From a checkpoint of a small image super-resolution model.
Training: adamw at rate 0.0021, 40000 steps, batches of 64.
Rows from block 2, named by matrix and row number. Rows with one number belong to one channel. Each number is 200 + 30 x the weight over its row's rms, rounded and kept within 0 to 999. All counts start at 0. After the name is the row's rms in percent of the matrix's.
# convs0: first 3x3 conv (model.mid.0.convs.0.weight, 128x128x3x3), inputs 12-23, a 3x3 kernel for each
# convs1: second 3x3 conv (model.mid.0.convs.1.weight, 128x128x3x3, transposed), outputs 12-23, a 3x3 kernel for each
convs0.4,098,200,197,257,202,186,209,156,218,216,168,174,202,181,224,183,208,126,176,210,205,182,238,186,152,197,199,165,191,173,221,177,206,172,225,203,91,195,178,211,210,225,155,161,212,158,237,212,156,215,157,231,182,196,207,194,252,210,221,186,178,243,196,228,228,185,241,126,262,233,173,228,237,181,191,180,199,215,202,213,215,223,218,164,172,220,179,200,164,202,196,185,165,233,191,172,231,236,228,217,183,166,197,227,212,200,150,151,235
convs1.4,103,204,171,255,166,189,185,158,187,228,174,188,202,168,169,215,211,175,193,198,189,175,190,229,159,213,138,135,223,188,174,189,193,218,207,211,204,223,200,149,237,248,163,149,186,234,229,146,232,193,123,243,202,185,268,191,161,222,142,278,217,149,204,167,182,197,194,206,165,173,212,160,165,209,174,232,162,196,222,225,199,196,128,204,222,223,179,175,198,184,182,202,172,165,198,176,231,184,176,236,190,201,188,225,194,165,188,161,236
convs0.5,099,151,175,211,200,224,218,250,204,187,149,194,214,183,167,197,155,199,202,191,196,172,175,230,176,153,150,205,216,195,262,214,241,203,177,224,212,138,172,199,226,231,284,183,205,183,229,216,184,154,232,125,243,178,199,202,244,190,195,188,162,188,207,215,190,209,202,231,182,182,183,177,238,238,178,147,236,181,199,167,216,208,191,132,177,212,199,145,184,157,183,248,167,181,247,229,180,196,183,229,176,209,224,201,257,189,175,200,239
convs1.5,102,163,213,249,154,193,210,232,197,166,203,229,166,266,194,203,198,246,194,207,167,164,215,125,151,185,184,200,197,179,183,228,205,197,211,226,216,144,215,174,198,213,217,223,208,182,222,238,189,178,198,180,160,209,112,250,191,227,208,172,266,234,205,200,209,220,208,218,213,178,227,234,236,164,203,196,224,143,192,202,234,280,252,225,227,172,159,202,200,175,166,197,228,151,182,205,249,248,234,224,166,185,207,225,201,205,254,235,146
convs0.6,102,194,132,131,210,212,205,218,179,251,159,188,172,215,180,186,142,204,185,205,186,202,185,160,139,230,180,268,237,230,222,208,227,200,153,228,185,233,196,196,218,132,212,255,204,185,199,171,212,204,154,174,246,216,198,222,183,169,143,186,206,256,256,151,195,166,199,218,229,149,242,209,172,173,216,165,219,182,169,241,217,222,188,169,197,164,193,201,178,207,221,218,208,208,212,171,192,174,199,191,235,233,221,226,195,210,237,205,201
convs1.6,096,245,205,276,261,266,184,227,154,215,204,173,146,186,165,191,178,220,201,176,220,207,208,119,245,217,184,219,191,173,251,210,178,213,154,210,199,196,201,216,177,242,226,228,233,226,194,133,194,191,171,221,238,176,227,182,237,201,204,218,223,218,202,191,163,197,203,158,188,178,221,203,225,213,205,222,240,225,230,233,217,152,193,194,201,217,184,243,229,176,237,180,164,169,238,183,214,209,202,194,257,169,214,213,164,222,211,226,191
convs0.7,098,119,179,196,197,151,200,137,182,246,228,179,215,203,228,242,207,206,184,223,191,230,225,242,213,153,207,235,207,207,221,153,221,200,230,196,171,145,182,176,230,189,164,202,172,259,192,153,233,152,175,225,158,275,234,179,168,201,198,179,218,195,229,237,235,241,183,174,167,235,161,208,180,220,205,183,215,229,146,211,196,215,202,150,155,199,198,204,235,177,249,165,282,164,178,201,214,176,212,191,142,223,166,240,180,243,201,210,227
convs1.7,104,226,222,209,197,233,204,191,185,156,200,206,201,182,231,235,200,195,255,207,196,145,202,199,238,172,181,217,228,177,154,228,184,191,170,121,210,197,243,192,177,227,215,236,179,193,233,207,213,192,190,165,220,205,218,230,213,198,184,144,183,221,208,203,174,244,199,214,203,221,149,247,223,184,239,202,202,233,264,221,214,162,191,206,216,236,219,157,210,213,201,146,213,179,201,151,156,169,178,127,192,184,225,146,225,263,190,167,200
convs0.8,102,191,217,141,160,223,208,240,248,237,130,137,199,179,161,168,204,226,235,157,148,203,208,147,177,187,215,200,232,219,254,235,160,177,145,225,207,213,176,205,190,225,201,175,177,128,234,179,202,192,169,172,194,201,154,242,197,171,111,181,205,221,234,179,183,167,182,228,163,184,187,187,135,148,164,197,202,211,181,207,224,154,189,275,235,160,225,182,149,179,241,129,166,175,201,207,224,178,176,258,191,228,176,217,233,193,207,208,208
convs1.8,100,186,131,204,231,173,197,199,213,185,244,178,177,204,210,165,210,256,217,241,245,244,178,193,208,194,196,138,165,249,195,205,178,195,257,176,214,224,212,169,213,195,137,212,155,159,144,226,203,232,223,192,207,243,218,247,200,189,234,248,202,219,204,243,169,202,198,151,191,222,151,209,176,182,237,212,220,199,189,222,158,186,186,173,196,161,221,183,157,187,175,238,204,244,188,170,190,239,172,139,233,146,255,156,203,236,235,146,228
convs0.9,097,201,155,157,160,188,215,225,232,248,206,234,233,232,169,179,163,201,207,192,248,180,232,192,209,145,232,228,209,235,214,207,194,233,215,202,221,235,143,230,158,249,181,181,189,196,213,189,185,263,156,180,217,204,151,167,268,214,187,228,213,158,198,176,177,143,200,207,207,177,174,191,227,194,178,228,174,192,226,249,225,196,201,186,217,219,219,208,196,192,177,178,214,222,136,246,152,186,233,208,195,176,179,204,206,183,262,233,225
convs1.9,104,184,187,156,187,207,147,206,206,284,261,141,155,181,193,208,172,215,166,165,196,199,157,174,202,195,165,161,229,181,220,225,259,237,205,172,204,179,216,176,205,238,172,218,250,185,167,179,196,197,207,242,264,199,179,249,195,179,157,204,247,222,245,254,205,220,194,201,183,177,202,211,177,156,217,223,243,202,156,199,163,249,197,143,228,210,158,230,163,219,227,156,153,162,227,179,212,200,191,183,204,203,214,197,189,205,202,191,202
convs0.10,098,213,194,161,211,214,176,162,143,217,244,166,165,162,210,199,189,244,260,134,239,213,172,206,206,168,174,185,187,184,209,162,200,163,217,269,188,136,206,182,183,224,181,188,213,132,190,241,131,184,147,181,247,169,205,173,236,222,208,185,191,226,241,202,203,188,219,197,250,175,192,160,204,259,196,172,210,173,213,252,242,176,204,201,174,197,190,182,197,213,219,255,186,146,214,224,189,194,212,232,211,166,191,205,192,252,183,226,159
convs1.10,100,168,176,199,163,205,196,219,206,164,199,201,154,242,190,185,212,230,206,223,196,159,168,154,169,154,222,224,230,150,241,192,160,162,196,221,241,249,231,151,186,205,182,173,170,156,185,207,217,182,145,169,208,169,184,196,149,200,187,126,206,181,195,212,195,194,167,158,237,209,193,236,231,199,245,195,225,174,258,232,225,190,212,196,187,234,231,153,172,214,228,227,233,222,149,183,184,203,159,236,198,191,167,173,192,202,155,162,196
convs0.11,100,183,217,233,222,236,203,206,181,218,163,173,159,214,170,206,224,211,249,192,168,185,219,154,225,176,188,236,165,229,246,183,180,194,239,206,191,216,221,174,229,196,205,124,201,282,163,156,226,201,229,216,218,174,208,227,172,185,189,260,192,234,137,226,196,221,183,203,222,202,157,204,240,170,158,161,214,217,234,242,195,231,170,181,185,177,243,215,221,192,206,193,243,227,193,181,200,179,208,258,190,228,175,218,222,233,211,223,167
convs1.11,102,168,194,174,232,167,214,194,210,187,223,243,180,167,272,205,201,225,215,216,157,250,107,234,273,203,237,197,182,185,197,155,204,211,224,169,195,157,202,235,212,147,216,207,178,204,202,276,211,158,211,205,202,185,240,180,147,150,264,194,193,139,184,187,227,176,164,214,211,186,197,266,224,205,226,151,204,181,198,209,174,186,209,151,168,193,237,217,146,219,163,194,211,188,244,200,244,210,159,200,200,177,191,211,153,183,233,196,187
convs0.12,100,227,213,189,187,173,256,198,217,212,218,196,176,214,221,232,177,245,189,160,238,174,216,226,213,190,170,231,256,229,219,182,155,236,166,245,149,193,209,201,191,246,236,184,232,196,234,209,242,191,199,191,126,188,197,188,236,215,163,174,204,205,183,221,165,246,219,207,253,216,190,159,226,208,170,233,256,175,162,213,210,194,203,218,252,228,165,163,192,177,176,144,210,168,242,198,217,158,214,217,200,193,210,216,179,217,143,195,290
convs1.12,099,175,202,198,230,237,195,199,175,204,187,125,173,192,197,227,215,234,232,208,238,171,205,164,186,219,200,188,177,209,186,133,225,208,225,175,216,210,210,189,274,218,190,188,199,249,174,199,175,183,188,206,279,196,178,154,174,166,216,198,194,212,222,235,184,168,185,202,135,187,195,253,206,183,211,172,251,267,207,190,240,182,230,180,187,216,200,195,204,182,211,178,181,183,204,243,224,182,201,266,171,224,187,225,189,193,175,191,203
convs0.13,099,223,182,259,174,225,222,153,214,249,176,219,216,174,277,193,216,155,192,156,139,204,247,225,204,209,118,232,226,204,144,181,237,237,220,139,212,144,174,218,223,215,151,190,195,204,186,208,207,129,220,143,234,208,190,169,232,217,214,165,202,237,217,215,205,174,218,194,262,252,183,132,187,202,190,208,207,201,198,192,172,168,198,187,230,232,259,220,201,244,220,205,185,262,192,204,180,154,239,217,224,211,230,187,200,157,230,252,185
convs1.13,098,167,159,203,164,173,237,171,244,223,253,152,267,208,240,199,219,198,233,188,221,209,199,233,180,202,152,160,208,244,245,208,179,195,236,179,160,176,195,179,232,189,213,185,126,214,199,185,209,179,217,204,130,237,163,243,227,174,207,187,223,187,153,226,201,202,216,252,208,163,147,191,204,202,146,195,190,223,156,221,262,208,240,196,213,247,168,200,258,181,174,175,246,217,227,173,146,227,212,189,189,187,170,194,195,237,215,183,156
convs0.14,103,207,206,183,202,196,283,200,155,241,257,187,216,158,218,219,223,198,209,165,215,245,185,189,199,206,216,226,230,187,163,195,207,231,186,215,200,225,144,202,205,217,212,224,190,172,205,225,192,235,194,230,201,220,210,195,238,222,214,223,225,241,233,186,197,170,222,248,214,210,216,160,221,221,240,185,260,169,187,193,245,218,213,291,210,194,197,224,147,197,214,216,165,219,233,271,192,173,157,231,186,236,215,200,160,141,196,193,172
convs1.14,101,187,198,175,212,199,231,228,276,142,173,237,222,185,178,240,221,172,174,245,247,216,216,182,217,188,219,256,196,192,176,209,181,169,196,158,158,217,219,281,174,147,214,237,210,217,214,173,196,185,204,213,224,220,194,235,201,173,218,180,227,220,239,186,157,234,242,199,217,162,191,214,180,224,206,161,197,203,236,196,184,118,216,214,268,196,191,191,247,233,215,208,198,214,203,163,256,177,223,249,229,208,153,196,187,247,219,220,108
convs0.15,102,229,202,174,183,172,179,179,253,191,185,191,256,232,172,182,184,243,186,216,225,162,221,180,213,172,199,224,260,155,245,211,252,214,229,193,113,203,158,205,217,175,213,203,194,257,169,159,225,188,156,232,228,198,201,233,172,229,215,192,236,266,214,263,171,220,162,199,172,175,178,183,140,150,187,151,197,204,206,215,175,179,171,184,171,158,259,212,206,178,203,243,212,203,203,215,245,206,199,208,207,224,201,176,201,163,201,202,210
convs1.15,100,231,206,164,191,245,218,215,201,221,166,176,200,267,185,165,201,198,184,172,161,150,182,199,212,179,158,242,130,200,167,173,176,168,198,239,161,196,210,184,201,206,131,216,191,189,155,196,167,209,241,170,217,197,176,228,189,221,217,179,163,165,201,298,201,182,200,216,176,180,143,165,248,226,204,175,187,232,206,158,235,211,186,202,205,152,218,246,169,182,192,177,182,238,182,228,122,232,179,216,179,184,177,230,180,192,219,148,184
convs0.16,100,239,212,156,204,232,187,244,245,195,166,214,206,156,208,200,247,149,192,210,170,206,196,196,226,134,193,213,230,209,157,189,207,192,233,141,244,209,220,192,238,166,207,190,193,213,198,204,234,180,160,155,250,229,247,231,212,191,184,280,235,217,197,193,181,215,193,178,224,208,199,117,219,190,149,203,227,189,217,170,243,236,186,204,209,228,277,186,186,242,270,167,212,192,214,190,206,244,165,242,191,201,269,170,228,206,241,200,206
convs1.16,101,251,216,221,203,201,194,195,185,209,187,165,214,180,170,210,241,210,208,209,230,233,188,207,206,161,158,180,222,198,236,151,244,166,175,225,164,179,231,268,170,194,240,236,155,213,199,234,243,223,194,202,185,152,250,225,219,160,178,254,166,212,233,268,220,167,214,211,186,216,205,221,124,250,154,232,228,211,183,256,189,152,200,214,284,228,186,201,167,215,177,196,198,195,134,204,164,151,218,232,227,174,229,235,174,236,289,207,186
convs0.17,099,221,227,193,189,237,190,174,218,198,170,199,163,177,197,174,199,254,237,176,217,180,202,139,191,195,198,230,174,198,126,197,231,250,233,186,217,184,226,188,264,212,223,233,214,170,192,261,185,208,228,200,156,194,212,192,121,164,175,214,184,204,192,195,195,209,141,177,211,204,173,183,220,196,173,209,212,185,198,114,212,181,161,239,198,210,223,197,230,164,229,195,238,213,251,202,242,147,177,167,211,191,212,208,155,255,138,219,195
convs1.17,101,195,191,283,201,195,146,246,200,202,157,129,223,212,217,199,204,211,189,197,159,185,199,118,205,177,243,191,169,173,224,254,217,187,181,182,196,214,258,213,239,262,231,173,210,206,174,207,193,211,183,205,195,156,235,224,169,223,187,206,168,212,230,225,211,210,179,157,142,150,223,183,195,213,195,179,244,198,223,149,239,234,145,249,177,208,201,230,251,266,233,200,213,221,233,223,194,162,251,222,188,208,241,213,233,197,192,180,213
convs0.18,098,213,191,224,179,196,245,188,172,235,183,185,187,254,159,229,218,220,220,220,217,172,194,229,173,152,255,200,193,187,213,173,129,189,208,158,163,210,180,241,218,185,259,127,229,221,221,233,205,207,239,215,240,209,140,179,223,182,215,236,240,169,220,202,252,234,172,247,200,245,232,235,242,228,197,142,251,234,197,211,140,200,273,219,187,190,169,211,177,202,256,240,148,165,205,223,215,144,203,214,226,207,202,177,204,213,156,216,222
convs1.18,101,294,145,185,195,219,230,169,164,216,198,141,211,207,205,171,211,189,232,180,191,186,236,200,158,223,175,173,191,212,199,249,199,205,148,193,180,221,166,221,175,166,235,165,187,194,182,183,166,187,215,232,179,194,112,180,200,226,156,171,226,220,217,146,211,223,145,198,124,246,143,228,199,207,225,216,186,208,213,204,150,167,208,173,193,207,243,222,170,216,198,220,203,188,179,188,206,231,216,190,204,128,192,155,199,217,190,178,238
convs0.19,101,232,262,230,181,282,212,199,224,179,208,170,259,175,188,238,197,203,225,196,246,206,233,210,236,189,201,235,200,190,205,176,204,216,218,202,151,198,248,193,164,219,200,177,210,213,190,218,238,188,256,163,195,178,224,221,200,164,175,227,260,218,157,191,236,152,227,190,144,196,255,192,209,173,110,223,209,152,177,170,165,203,220,237,216,154,153,184,219,149,206,194,203,208,244,221,152,186,175,174,242,180,193,219,274,211,216,149,131
convs1.19,101,223,218,202,214,191,147,180,191,184,194,169,176,187,241,154,213,183,189,192,252,216,192,177,176,227,202,241,219,238,219,184,187,219,169,185,165,240,177,196,194,162,199,213,197,170,263,164,180,153,190,211,196,274,175,218,200,211,192,176,166,197,189,209,182,153,208,204,203,220,189,199,224,214,146,181,234,184,159,187,182,175,170,200,199,196,236,247,177,237,186,197,213,185,209,281,172,168,186,193,182,173,190,179,201,275,175,138,194
convs0.20,102,249,269,218,207,213,177,151,200,209,188,241,182,194,190,264,230,169,189,215,235,204,228,206,213,209,233,196,209,174,213,186,173,193,151,212,175,225,203,167,166,183,195,188,122,203,176,244,263,183,265,200,160,199,197,169,143,215,206,186,220,233,218,172,192,228,220,220,186,218,109,199,112,190,159,195,229,157,281,199,195,176,194,196,158,193,229,186,161,235,186,252,183,182,167,168,200,203,182,209,220,263,223,210,225,259,179,188,204
convs1.20,103,156,212,195,219,183,223,190,230,210,213,204,229,166,203,220,207,200,133,249,242,175,261,193,174,210,201,178,186,225,244,190,247,206,239,193,184,211,218,219,194,213,170,242,296,190,187,154,186,225,217,180,200,212,197,245,202,225,246,195,183,185,180,185,208,180,159,151,264,219,212,233,197,268,148,274,158,202,208,178,185,223,198,164,171,204,159,199,204,226,211,229,185,248,274,148,190,207,170,242,184,169,193,161,260,134,220,168,216
convs0.21,102,203,278,213,214,234,225,208,204,193,214,196,191,232,214,123,94,189,193,193,190,246,194,202,172,174,192,209,175,229,155,200,196,201,210,199,205,211,185,186,172,217,191,175,199,210,181,205,230,177,171,193,227,238,157,212,158,179,192,160,189,198,156,228,225,207,247,161,164,235,200,172,273,197,269,138,181,215,215,176,224,210,178,197,145,237,208,218,202,174,200,213,241,246,164,192,171,211,141,205,244,196,211,179,119,177,153,217,266
convs1.21,104,211,175,199,140,242,208,219,176,188,168,196,212,204,182,193,199,207,190,198,247,183,148,164,164,207,170,200,196,205,210,188,200,194,201,205,237,216,197,206,261,193,208,204,204,232,179,234,202,181,171,249,232,265,234,190,223,241,231,210,220,200,157,207,198,207,232,188,256,170,232,206,191,195,181,267,288,188,180,232,203,195,262,197,209,197,187,191,225,227,211,160,176,202,217,186,215,179,191,159,179,177,235,176,168,194,205,195,242
convs0.22,101,171,245,175,187,230,177,240,196,179,178,180,213,194,176,233,203,231,186,221,179,241,170,167,192,191,243,206,225,160,221,218,188,233,272,191,177,182,214,213,245,225,193,187,171,198,175,246,214,161,177,205,179,242,193,220,192,202,194,220,193,192,196,199,208,235,205,164,246,241,260,192,190,178,246,105,204,169,215,216,205,167,184,250,189,187,201,180,186,225,137,182,198,173,211,167,209,224,207,256,173,225,200,190,241,265,178,195,165
convs1.22,100,242,218,122,218,164,175,202,223,222,160,214,231,183,191,212,226,222,135,174,211,225,217,138,217,154,227,229,191,200,157,204,155,200,150,199,256,211,212,182,166,205,190,154,239,218,178,181,256,227,276,165,200,187,186,194,162,196,185,154,213,193,137,241,173,233,189,209,160,162,180,186,246,194,100,184,228,192,263,239,194,159,209,206,235,192,188,207,160,202,184,203,186,150,161,241,197,198,283,159,233,176,184,176,228,187,245,229,188
convs0.23,095,218,165,165,211,194,166,169,202,213,194,231,212,177,235,220,190,180,197,175,226,208,248,167,182,226,216,187,160,240,170,208,213,176,192,239,175,181,215,168,233,161,149,201,236,215,249,161,176,167,251,148,170,184,194,259,173,181,261,226,164,179,164,159,202,181,193,130,233,261,232,214,223,195,173,150,138,262,208,261,192,199,151,149,189,219,177,169,237,196,184,198,216,157,231,168,214,183,213,222,205,192,129,156,220,202,229,193,195
convs1.23,099,184,181,196,218,229,229,177,203,161,160,183,200,255,221,184,222,190,208,203,183,155,225,226,171,221,183,235,189,197,201,257,210,166,217,168,191,151,140,162,167,213,211,168,169,246,222,250,204,188,167,173,176,249,190,172,184,273,179,204,181,219,199,163,189,177,189,153,184,220,176,151,182,182,236,257,177,215,252,206,202,169,183,190,187,210,191,218,185,215,174,189,186,264,196,187,243,219,169,192,186,233,197,140,220,165,238,189,194
convs0.24,099,172,270,170,190,186,199,219,225,152,204,195,176,177,184,246,182,191,262,228,213,211,191,177,208,195,209,218,170,194,211,180,186,236,206,245,272,216,208,259,204,231,219,217,168,176,215,214,169,234,202,150,181,183,200,201,204,225,232,207,190,237,218,203,240,186,245,187,208,204,288,209,185,218,153,193,202,193,219,207,266,184,239,174,196,156,228,199,235,208,253,201,189,220,254,240,136,233,190,188,203,229,217,161,152,182,227,135,144
convs1.24,096,165,205,261,211,173,178,206,161,206,212,174,262,225,174,199,143,177,183,211,179,182,149,221,303,200,177,226,201,206,214,239,121,211,157,188,222,185,266,222,185,177,230,194,218,173,156,183,191,256,231,252,167,188,143,237,218,228,115,178,220,160,156,163,188,192,235,142,158,169,157,176,252,198,201,187,166,211,216,196,225,217,188,199,158,207,228,227,215,196,178,177,196,201,193,211,197,245,242,214,198,185,219,226,206,190,185,181,219
convs0.25,101,197,241,242,242,219,183,223,169,244,214,188,188,202,205,276,195,226,197,189,201,251,188,192,161,204,243,178,210,235,190,231,210,196,197,182,211,202,193,193,198,172,137,213,213,184,265,236,162,197,192,193,199,227,235,208,200,253,215,210,201,239,230,172,186,179,201,221,203,221,159,261,227,151,175,206,208,215,192,217,200,225,216,223,200,209,246,202,218,211,179,194,147,287,188,189,158,204,250,226,247,180,171,188,230,174,205,243,220
convs1.25,101,225,154,152,223,246,218,120,139,216,214,193,171,191,175,194,240,199,189,157,203,230,190,209,171,184,202,192,237,164,243,229,175,203,203,207,267,225,222,177,235,235,191,226,187,196,164,240,197,216,185,235,227,233,166,178,205,179,188,223,193,228,224,243,200,169,180,236,262,162,234,206,197,258,192,215,301,202,196,230,180,182,181,210,220,196,204,175,196,210,223,196,184,216,144,182,174,243,238,190,196,163,124,178,208,207,216,245,181
convs0.26,104,215,225,191,228,209,223,235,204,213,214,181,180,227,227,229,198,191,197,106,205,285,188,169,233,198,247,111,204,196,212,210,266,174,208,212,227,180,216,251,225,183,237,230,210,210,275,248,192,218,133,160,260,231,167,171,150,239,219,209,212,237,235,150,160,285,219,176,177,195,185,153,216,233,174,252,239,165,233,201,246,182,171,182,203,180,217,160,166,204,209,215,146,206,164,165,173,164,180,198,186,190,211,193,186,226,153,170,190
convs1.26,102,222,246,144,158,215,259,192,239,183,197,199,178,136,251,255,195,153,190,210,171,201,220,177,221,187,208,191,195,210,218,224,220,233,169,186,172,251,179,191,191,243,205,178,180,229,145,196,228,190,195,212,207,189,161,175,204,222,182,177,177,188,170,199,272,229,143,143,221,166,206,191,154,130,198,208,228,215,191,209,182,209,182,211,155,244,181,226,256,196,158,231,211,213,201,176,214,188,205,166,206,134,189,181,188,239,208,220,208
convs0.27,099,256,193,266,199,172,228,192,184,175,198,223,190,196,156,225,178,215,178,166,211,201,186,183,233,188,204,252,221,165,241,183,201,178,221,194,199,241,205,186,194,252,169,186,175,231,183,198,221,189,227,223,211,230,199,222,218,215,179,177,187,185,136,205,175,158,224,226,266,169,229,189,187,217,255,124,202,167,203,264,176,150,232,183,237,167,215,189,189,208,223,247,182,189,180,222,221,186,177,218,197,178,182,195,255,216,231,205,230
convs1.27,099,210,183,178,199,180,137,167,246,225,179,207,243,137,223,213,190,221,202,187,189,218,146,151,227,244,230,158,198,197,123,189,202,236,208,205,230,167,199,220,162,224,203,218,178,183,212,176,147,185,218,218,137,202,238,158,211,143,179,230,172,272,167,218,214,218,198,215,176,211,208,210,231,239,215,218,272,223,204,219,258,218,198,129,178,235,217,227,228,202,258,201,191,244,143,202,160,158,224,166,224,219,211,159,212,140,182,239,203
convs0.28,101,221,207,139,193,214,215,241,161,184,201,196,163,208,237,174,179,177,196,200,201,212,178,212,173,190,208,191,273,159,184,160,249,211,180,206,205,187,190,149,190,165,168,147,214,234,187,150,194,226,207,196,187,195,211,206,209,206,180,181,213,90,157,198,200,224,201,169,185,155,228,200,232,193,220,156,158,218,174,203,215,218,193,165,136,191,152,218,264,191,192,192,240,186,192,198,180,206,224,157,247,184,202,189,166,197,200,239,150
convs1.28,102,165,255,126,214,159,219,202,172,171,223,182,121,247,201,165,192,196,203,231,201,224,190,163,174,206,135,205,177,181,180,207,274,200,235,184,199,181,187,206,189,225,212,218,203,191,161,148,171,175,194,210,148,210,159,260,248,226,211,190,174,250,266,187,147,224,195,234,265,139,195,175,194,203,124,213,192,197,185,241,201,219,236,225,220,231,186,203,190,169,218,220,147,221,187,147,255,181,212,239,188,229,235,197,202,200,232,170,183
convs0.29,098,228,209,208,179,174,185,210,181,206,162,142,148,202,201,211,231,193,192,198,238,238,218,187,166,178,215,189,188,195,236,216,184,218,201,186,203,211,246,194,214,260,247,144,181,173,126,172,173,233,163,198,194,170,270,158,221,165,149,245,190,210,230,172,203,182,177,277,157,181,166,233,238,188,209,172,201,209,212,197,272,209,163,164,174,145,125,148,226,256,195,185,184,193,153,212,231,160,140,190,207,216,218,220,189,192,199,238,183
convs1.29,095,213,220,204,231,184,219,173,207,237,172,146,218,206,172,188,179,242,125,165,185,199,178,242,220,214,230,200,232,209,258,148,195,256,154,207,184,212,222,224,285,222,217,274,219,139,201,124,232,173,235,230,186,198,201,178,198,182,176,184,216,187,138,238,198,164,213,217,211,213,164,232,169,243,188,244,186,179,222,182,150,195,145,189,192,265,234,225,166,210,209,186,220,161,154,166,245,196,233,166,174,233,207,150,239,214,210,173,215
convs0.30,099,228,227,212,244,223,174,217,127,183,176,202,217,176,188,192,147,177,167,206,202,201,235,173,180,198,123,212,256,150,203,229,241,205,206,212,156,182,274,211,212,207,229,151,219,193,138,157,128,203,244,233,220,190,212,182,147,187,218,238,212,210,185,156,265,190,270,171,194,190,193,223,207,225,221,204,212,209,193,276,168,183,198,234,146,156,224,133,171,151,148,209,229,172,151,199,239,265,193,230,204,177,190,148,228,202,218,172,237
convs1.30,098,216,222,175,195,230,196,205,200,185,220,197,200,150,212,232,172,221,190,243,213,191,216,238,242,203,179,230,207,189,227,202,252,219,191,260,193,208,238,185,212,187,202,215,214,225,225,201,176,210,157,187,188,143,165,167,209,210,192,236,164,178,224,227,201,234,196,207,205,232,199,254,198,167,262,217,192,242,182,181,192,212,172,174,109,225,193,152,195,210,205,191,205,174,177,216,237,262,202,214,181,158,175,213,243,233,192,179,207
convs0.31,098,204,168,134,167,215,196,211,219,177,233,171,222,191,191,163,211,179,231,235,184,266,218,212,169,168,185,184,154,234,230,189,227,206,136,227,212,132,187,208,255,215,208,159,210,189,221,216,188,208,221,219,170,164,283,253,209,179,253,245,186,181,240,136,202,156,211,180,235,148,183,194,261,221,194,222,170,178,180,162,207,188,186,233,192,257,175,206,243,153,184,191,220,189,190,188,159,217,216,211,204,186,214,105,189,219,226,208,176
convs1.31,097,168,176,142,210,157,198,201,158,244,187,187,194,183,218,238,218,181,190,181,230,205,209,195,210,221,226,239,194,172,193,143,200,195,186,157,178,150,205,206,236,192,210,209,242,219,196,196,221,227,183,203,149,194,171,211,189,205,191,205,224,206,217,204,185,153,142,198,150,154,232,209,220,218,214,260,185,155,161,169,162,224,230,205,184,194,218,211,178,186,239,149,236,186,215,172,139,191,192,237,179,220,233,173,188,241,219,199,181
convs0.32,102,200,225,203,215,177,177,212,160,197,234,209,216,221,228,244,220,253,184,183,162,258,247,180,134,244,198,270,189,193,186,190,159,187,212,212,229,185,160,220,182,197,233,184,182,185,175,203,164,181,217,216,204,191,225,169,216,164,242,211,155,181,252,186,170,227,249,216,174,197,228,229,238,188,168,213,178,213,213,208,189,173,204,140,166,202,209,238,235,190,192,156,233,261,163,218,203,209,190,200,218,217,193,168,206,198,199,165,212
convs1.32,099,210,217,181,174,202,211,220,216,219,222,171,185,166,222,193,214,215,217,186,167,237,216,211,235,172,231,203,193,230,208,179,216,173,229,241,205,260,214,221,205,221,221,196,175,159,233,218,186,241,252,261,204,239,166,209,220,260,146,188,197,205,221,199,198,198,196,184,166,218,196,189,207,259,218,228,226,210,149,164,162,159,212,123,210,167,195,155,203,227,233,173,147,218,211,184,154,165,243,218,183,222,216,179,237,211,241,173,215
convs0.33,099,204,201,163,222,134,201,280,202,270,183,203,166,184,172,224,235,182,189,170,234,204,243,212,197,188,216,217,241,171,129,212,173,185,236,198,202,164,231,168,217,188,172,205,197,172,189,226,214,143,215,135,241,164,185,175,156,202,197,165,119,199,170,168,250,158,197,192,233,223,185,236,211,198,206,244,193,250,194,189,172,226,197,217,195,209,196,192,175,190,223,172,180,204,236,180,222,214,199,252,208,174,192,185,173,242,235,219,200
convs1.33,098,153,185,170,169,180,218,130,197,206,220,168,201,172,224,236,229,196,222,197,247,227,183,181,209,202,204,217,213,203,200,154,204,163,204,199,195,200,159,194,205,243,203,174,164,231,227,269,218,182,174,176,205,218,239,143,174,288,195,195,224,193,197,226,202,200,219,235,193,217,226,194,170,192,167,192,222,237,197,214,196,204,183,194,234,169,207,221,219,205,168,165,202,187,230,185,231,229,206,202,150,163,247,192,160,139,226,188,225
convs0.34,098,229,241,219,159,157,166,155,221,145,229,197,150,209,194,211,150,172,174,219,193,183,157,204,185,190,188,226,221,249,176,201,233,219,225,195,202,212,175,188,181,245,212,167,148,246,226,176,173,201,202,186,191,226,192,218,196,194,198,180,155,157,266,215,244,183,199,163,233,262,202,233,190,163,159,205,221,204,183,202,193,272,247,185,189,183,228,208,162,179,222,176,226,201,193,181,251,211,100,177,206,171,200,214,177,172,168,235,164
convs1.34,099,194,193,237,215,193,230,201,210,185,202,152,166,213,205,244,235,207,149,194,155,161,193,205,196,217,163,238,251,223,214,155,196,243,212,166,222,225,171,204,241,198,233,219,219,195,130,226,220,232,190,212,238,190,224,193,216,255,221,245,210,180,199,201,252,206,223,230,165,149,204,200,171,173,214,213,209,200,208,191,170,197,192,200,222,168,236,168,233,207,174,187,163,198,197,267,234,185,183,140,232,231,216,245,227,227,204,239,186
convs0.35,102,156,207,206,192,239,209,208,186,146,227,158,203,197,182,209,212,233,156,215,198,189,189,207,271,221,242,140,258,224,193,163,211,202,234,163,186,262,148,170,173,172,208,231,193,198,191,202,221,179,126,165,194,224,195,221,230,206,168,241,143,166,181,211,200,186,203,216,185,201,190,198,236,197,160,210,209,203,172,227,206,224,206,232,177,207,171,192,177,194,214,174,159,245,215,252,228,234,227,206,145,180,222,234,210,194,196,239,238
convs1.35,101,160,165,208,226,147,239,166,206,215,202,159,191,172,169,191,187,197,215,217,167,239,211,238,187,226,196,227,246,233,176,145,219,166,222,198,214,202,197,150,242,181,208,178,190,148,178,231,160,247,172,229,180,166,148,163,234,135,184,252,204,195,191,150,231,181,152,170,236,198,243,147,224,260,184,231,189,198,259,194,161,201,222,200,237,167,195,181,186,149,200,155,168,209,169,195,187,203,204,176,222,194,231,150,205,216,207,246,216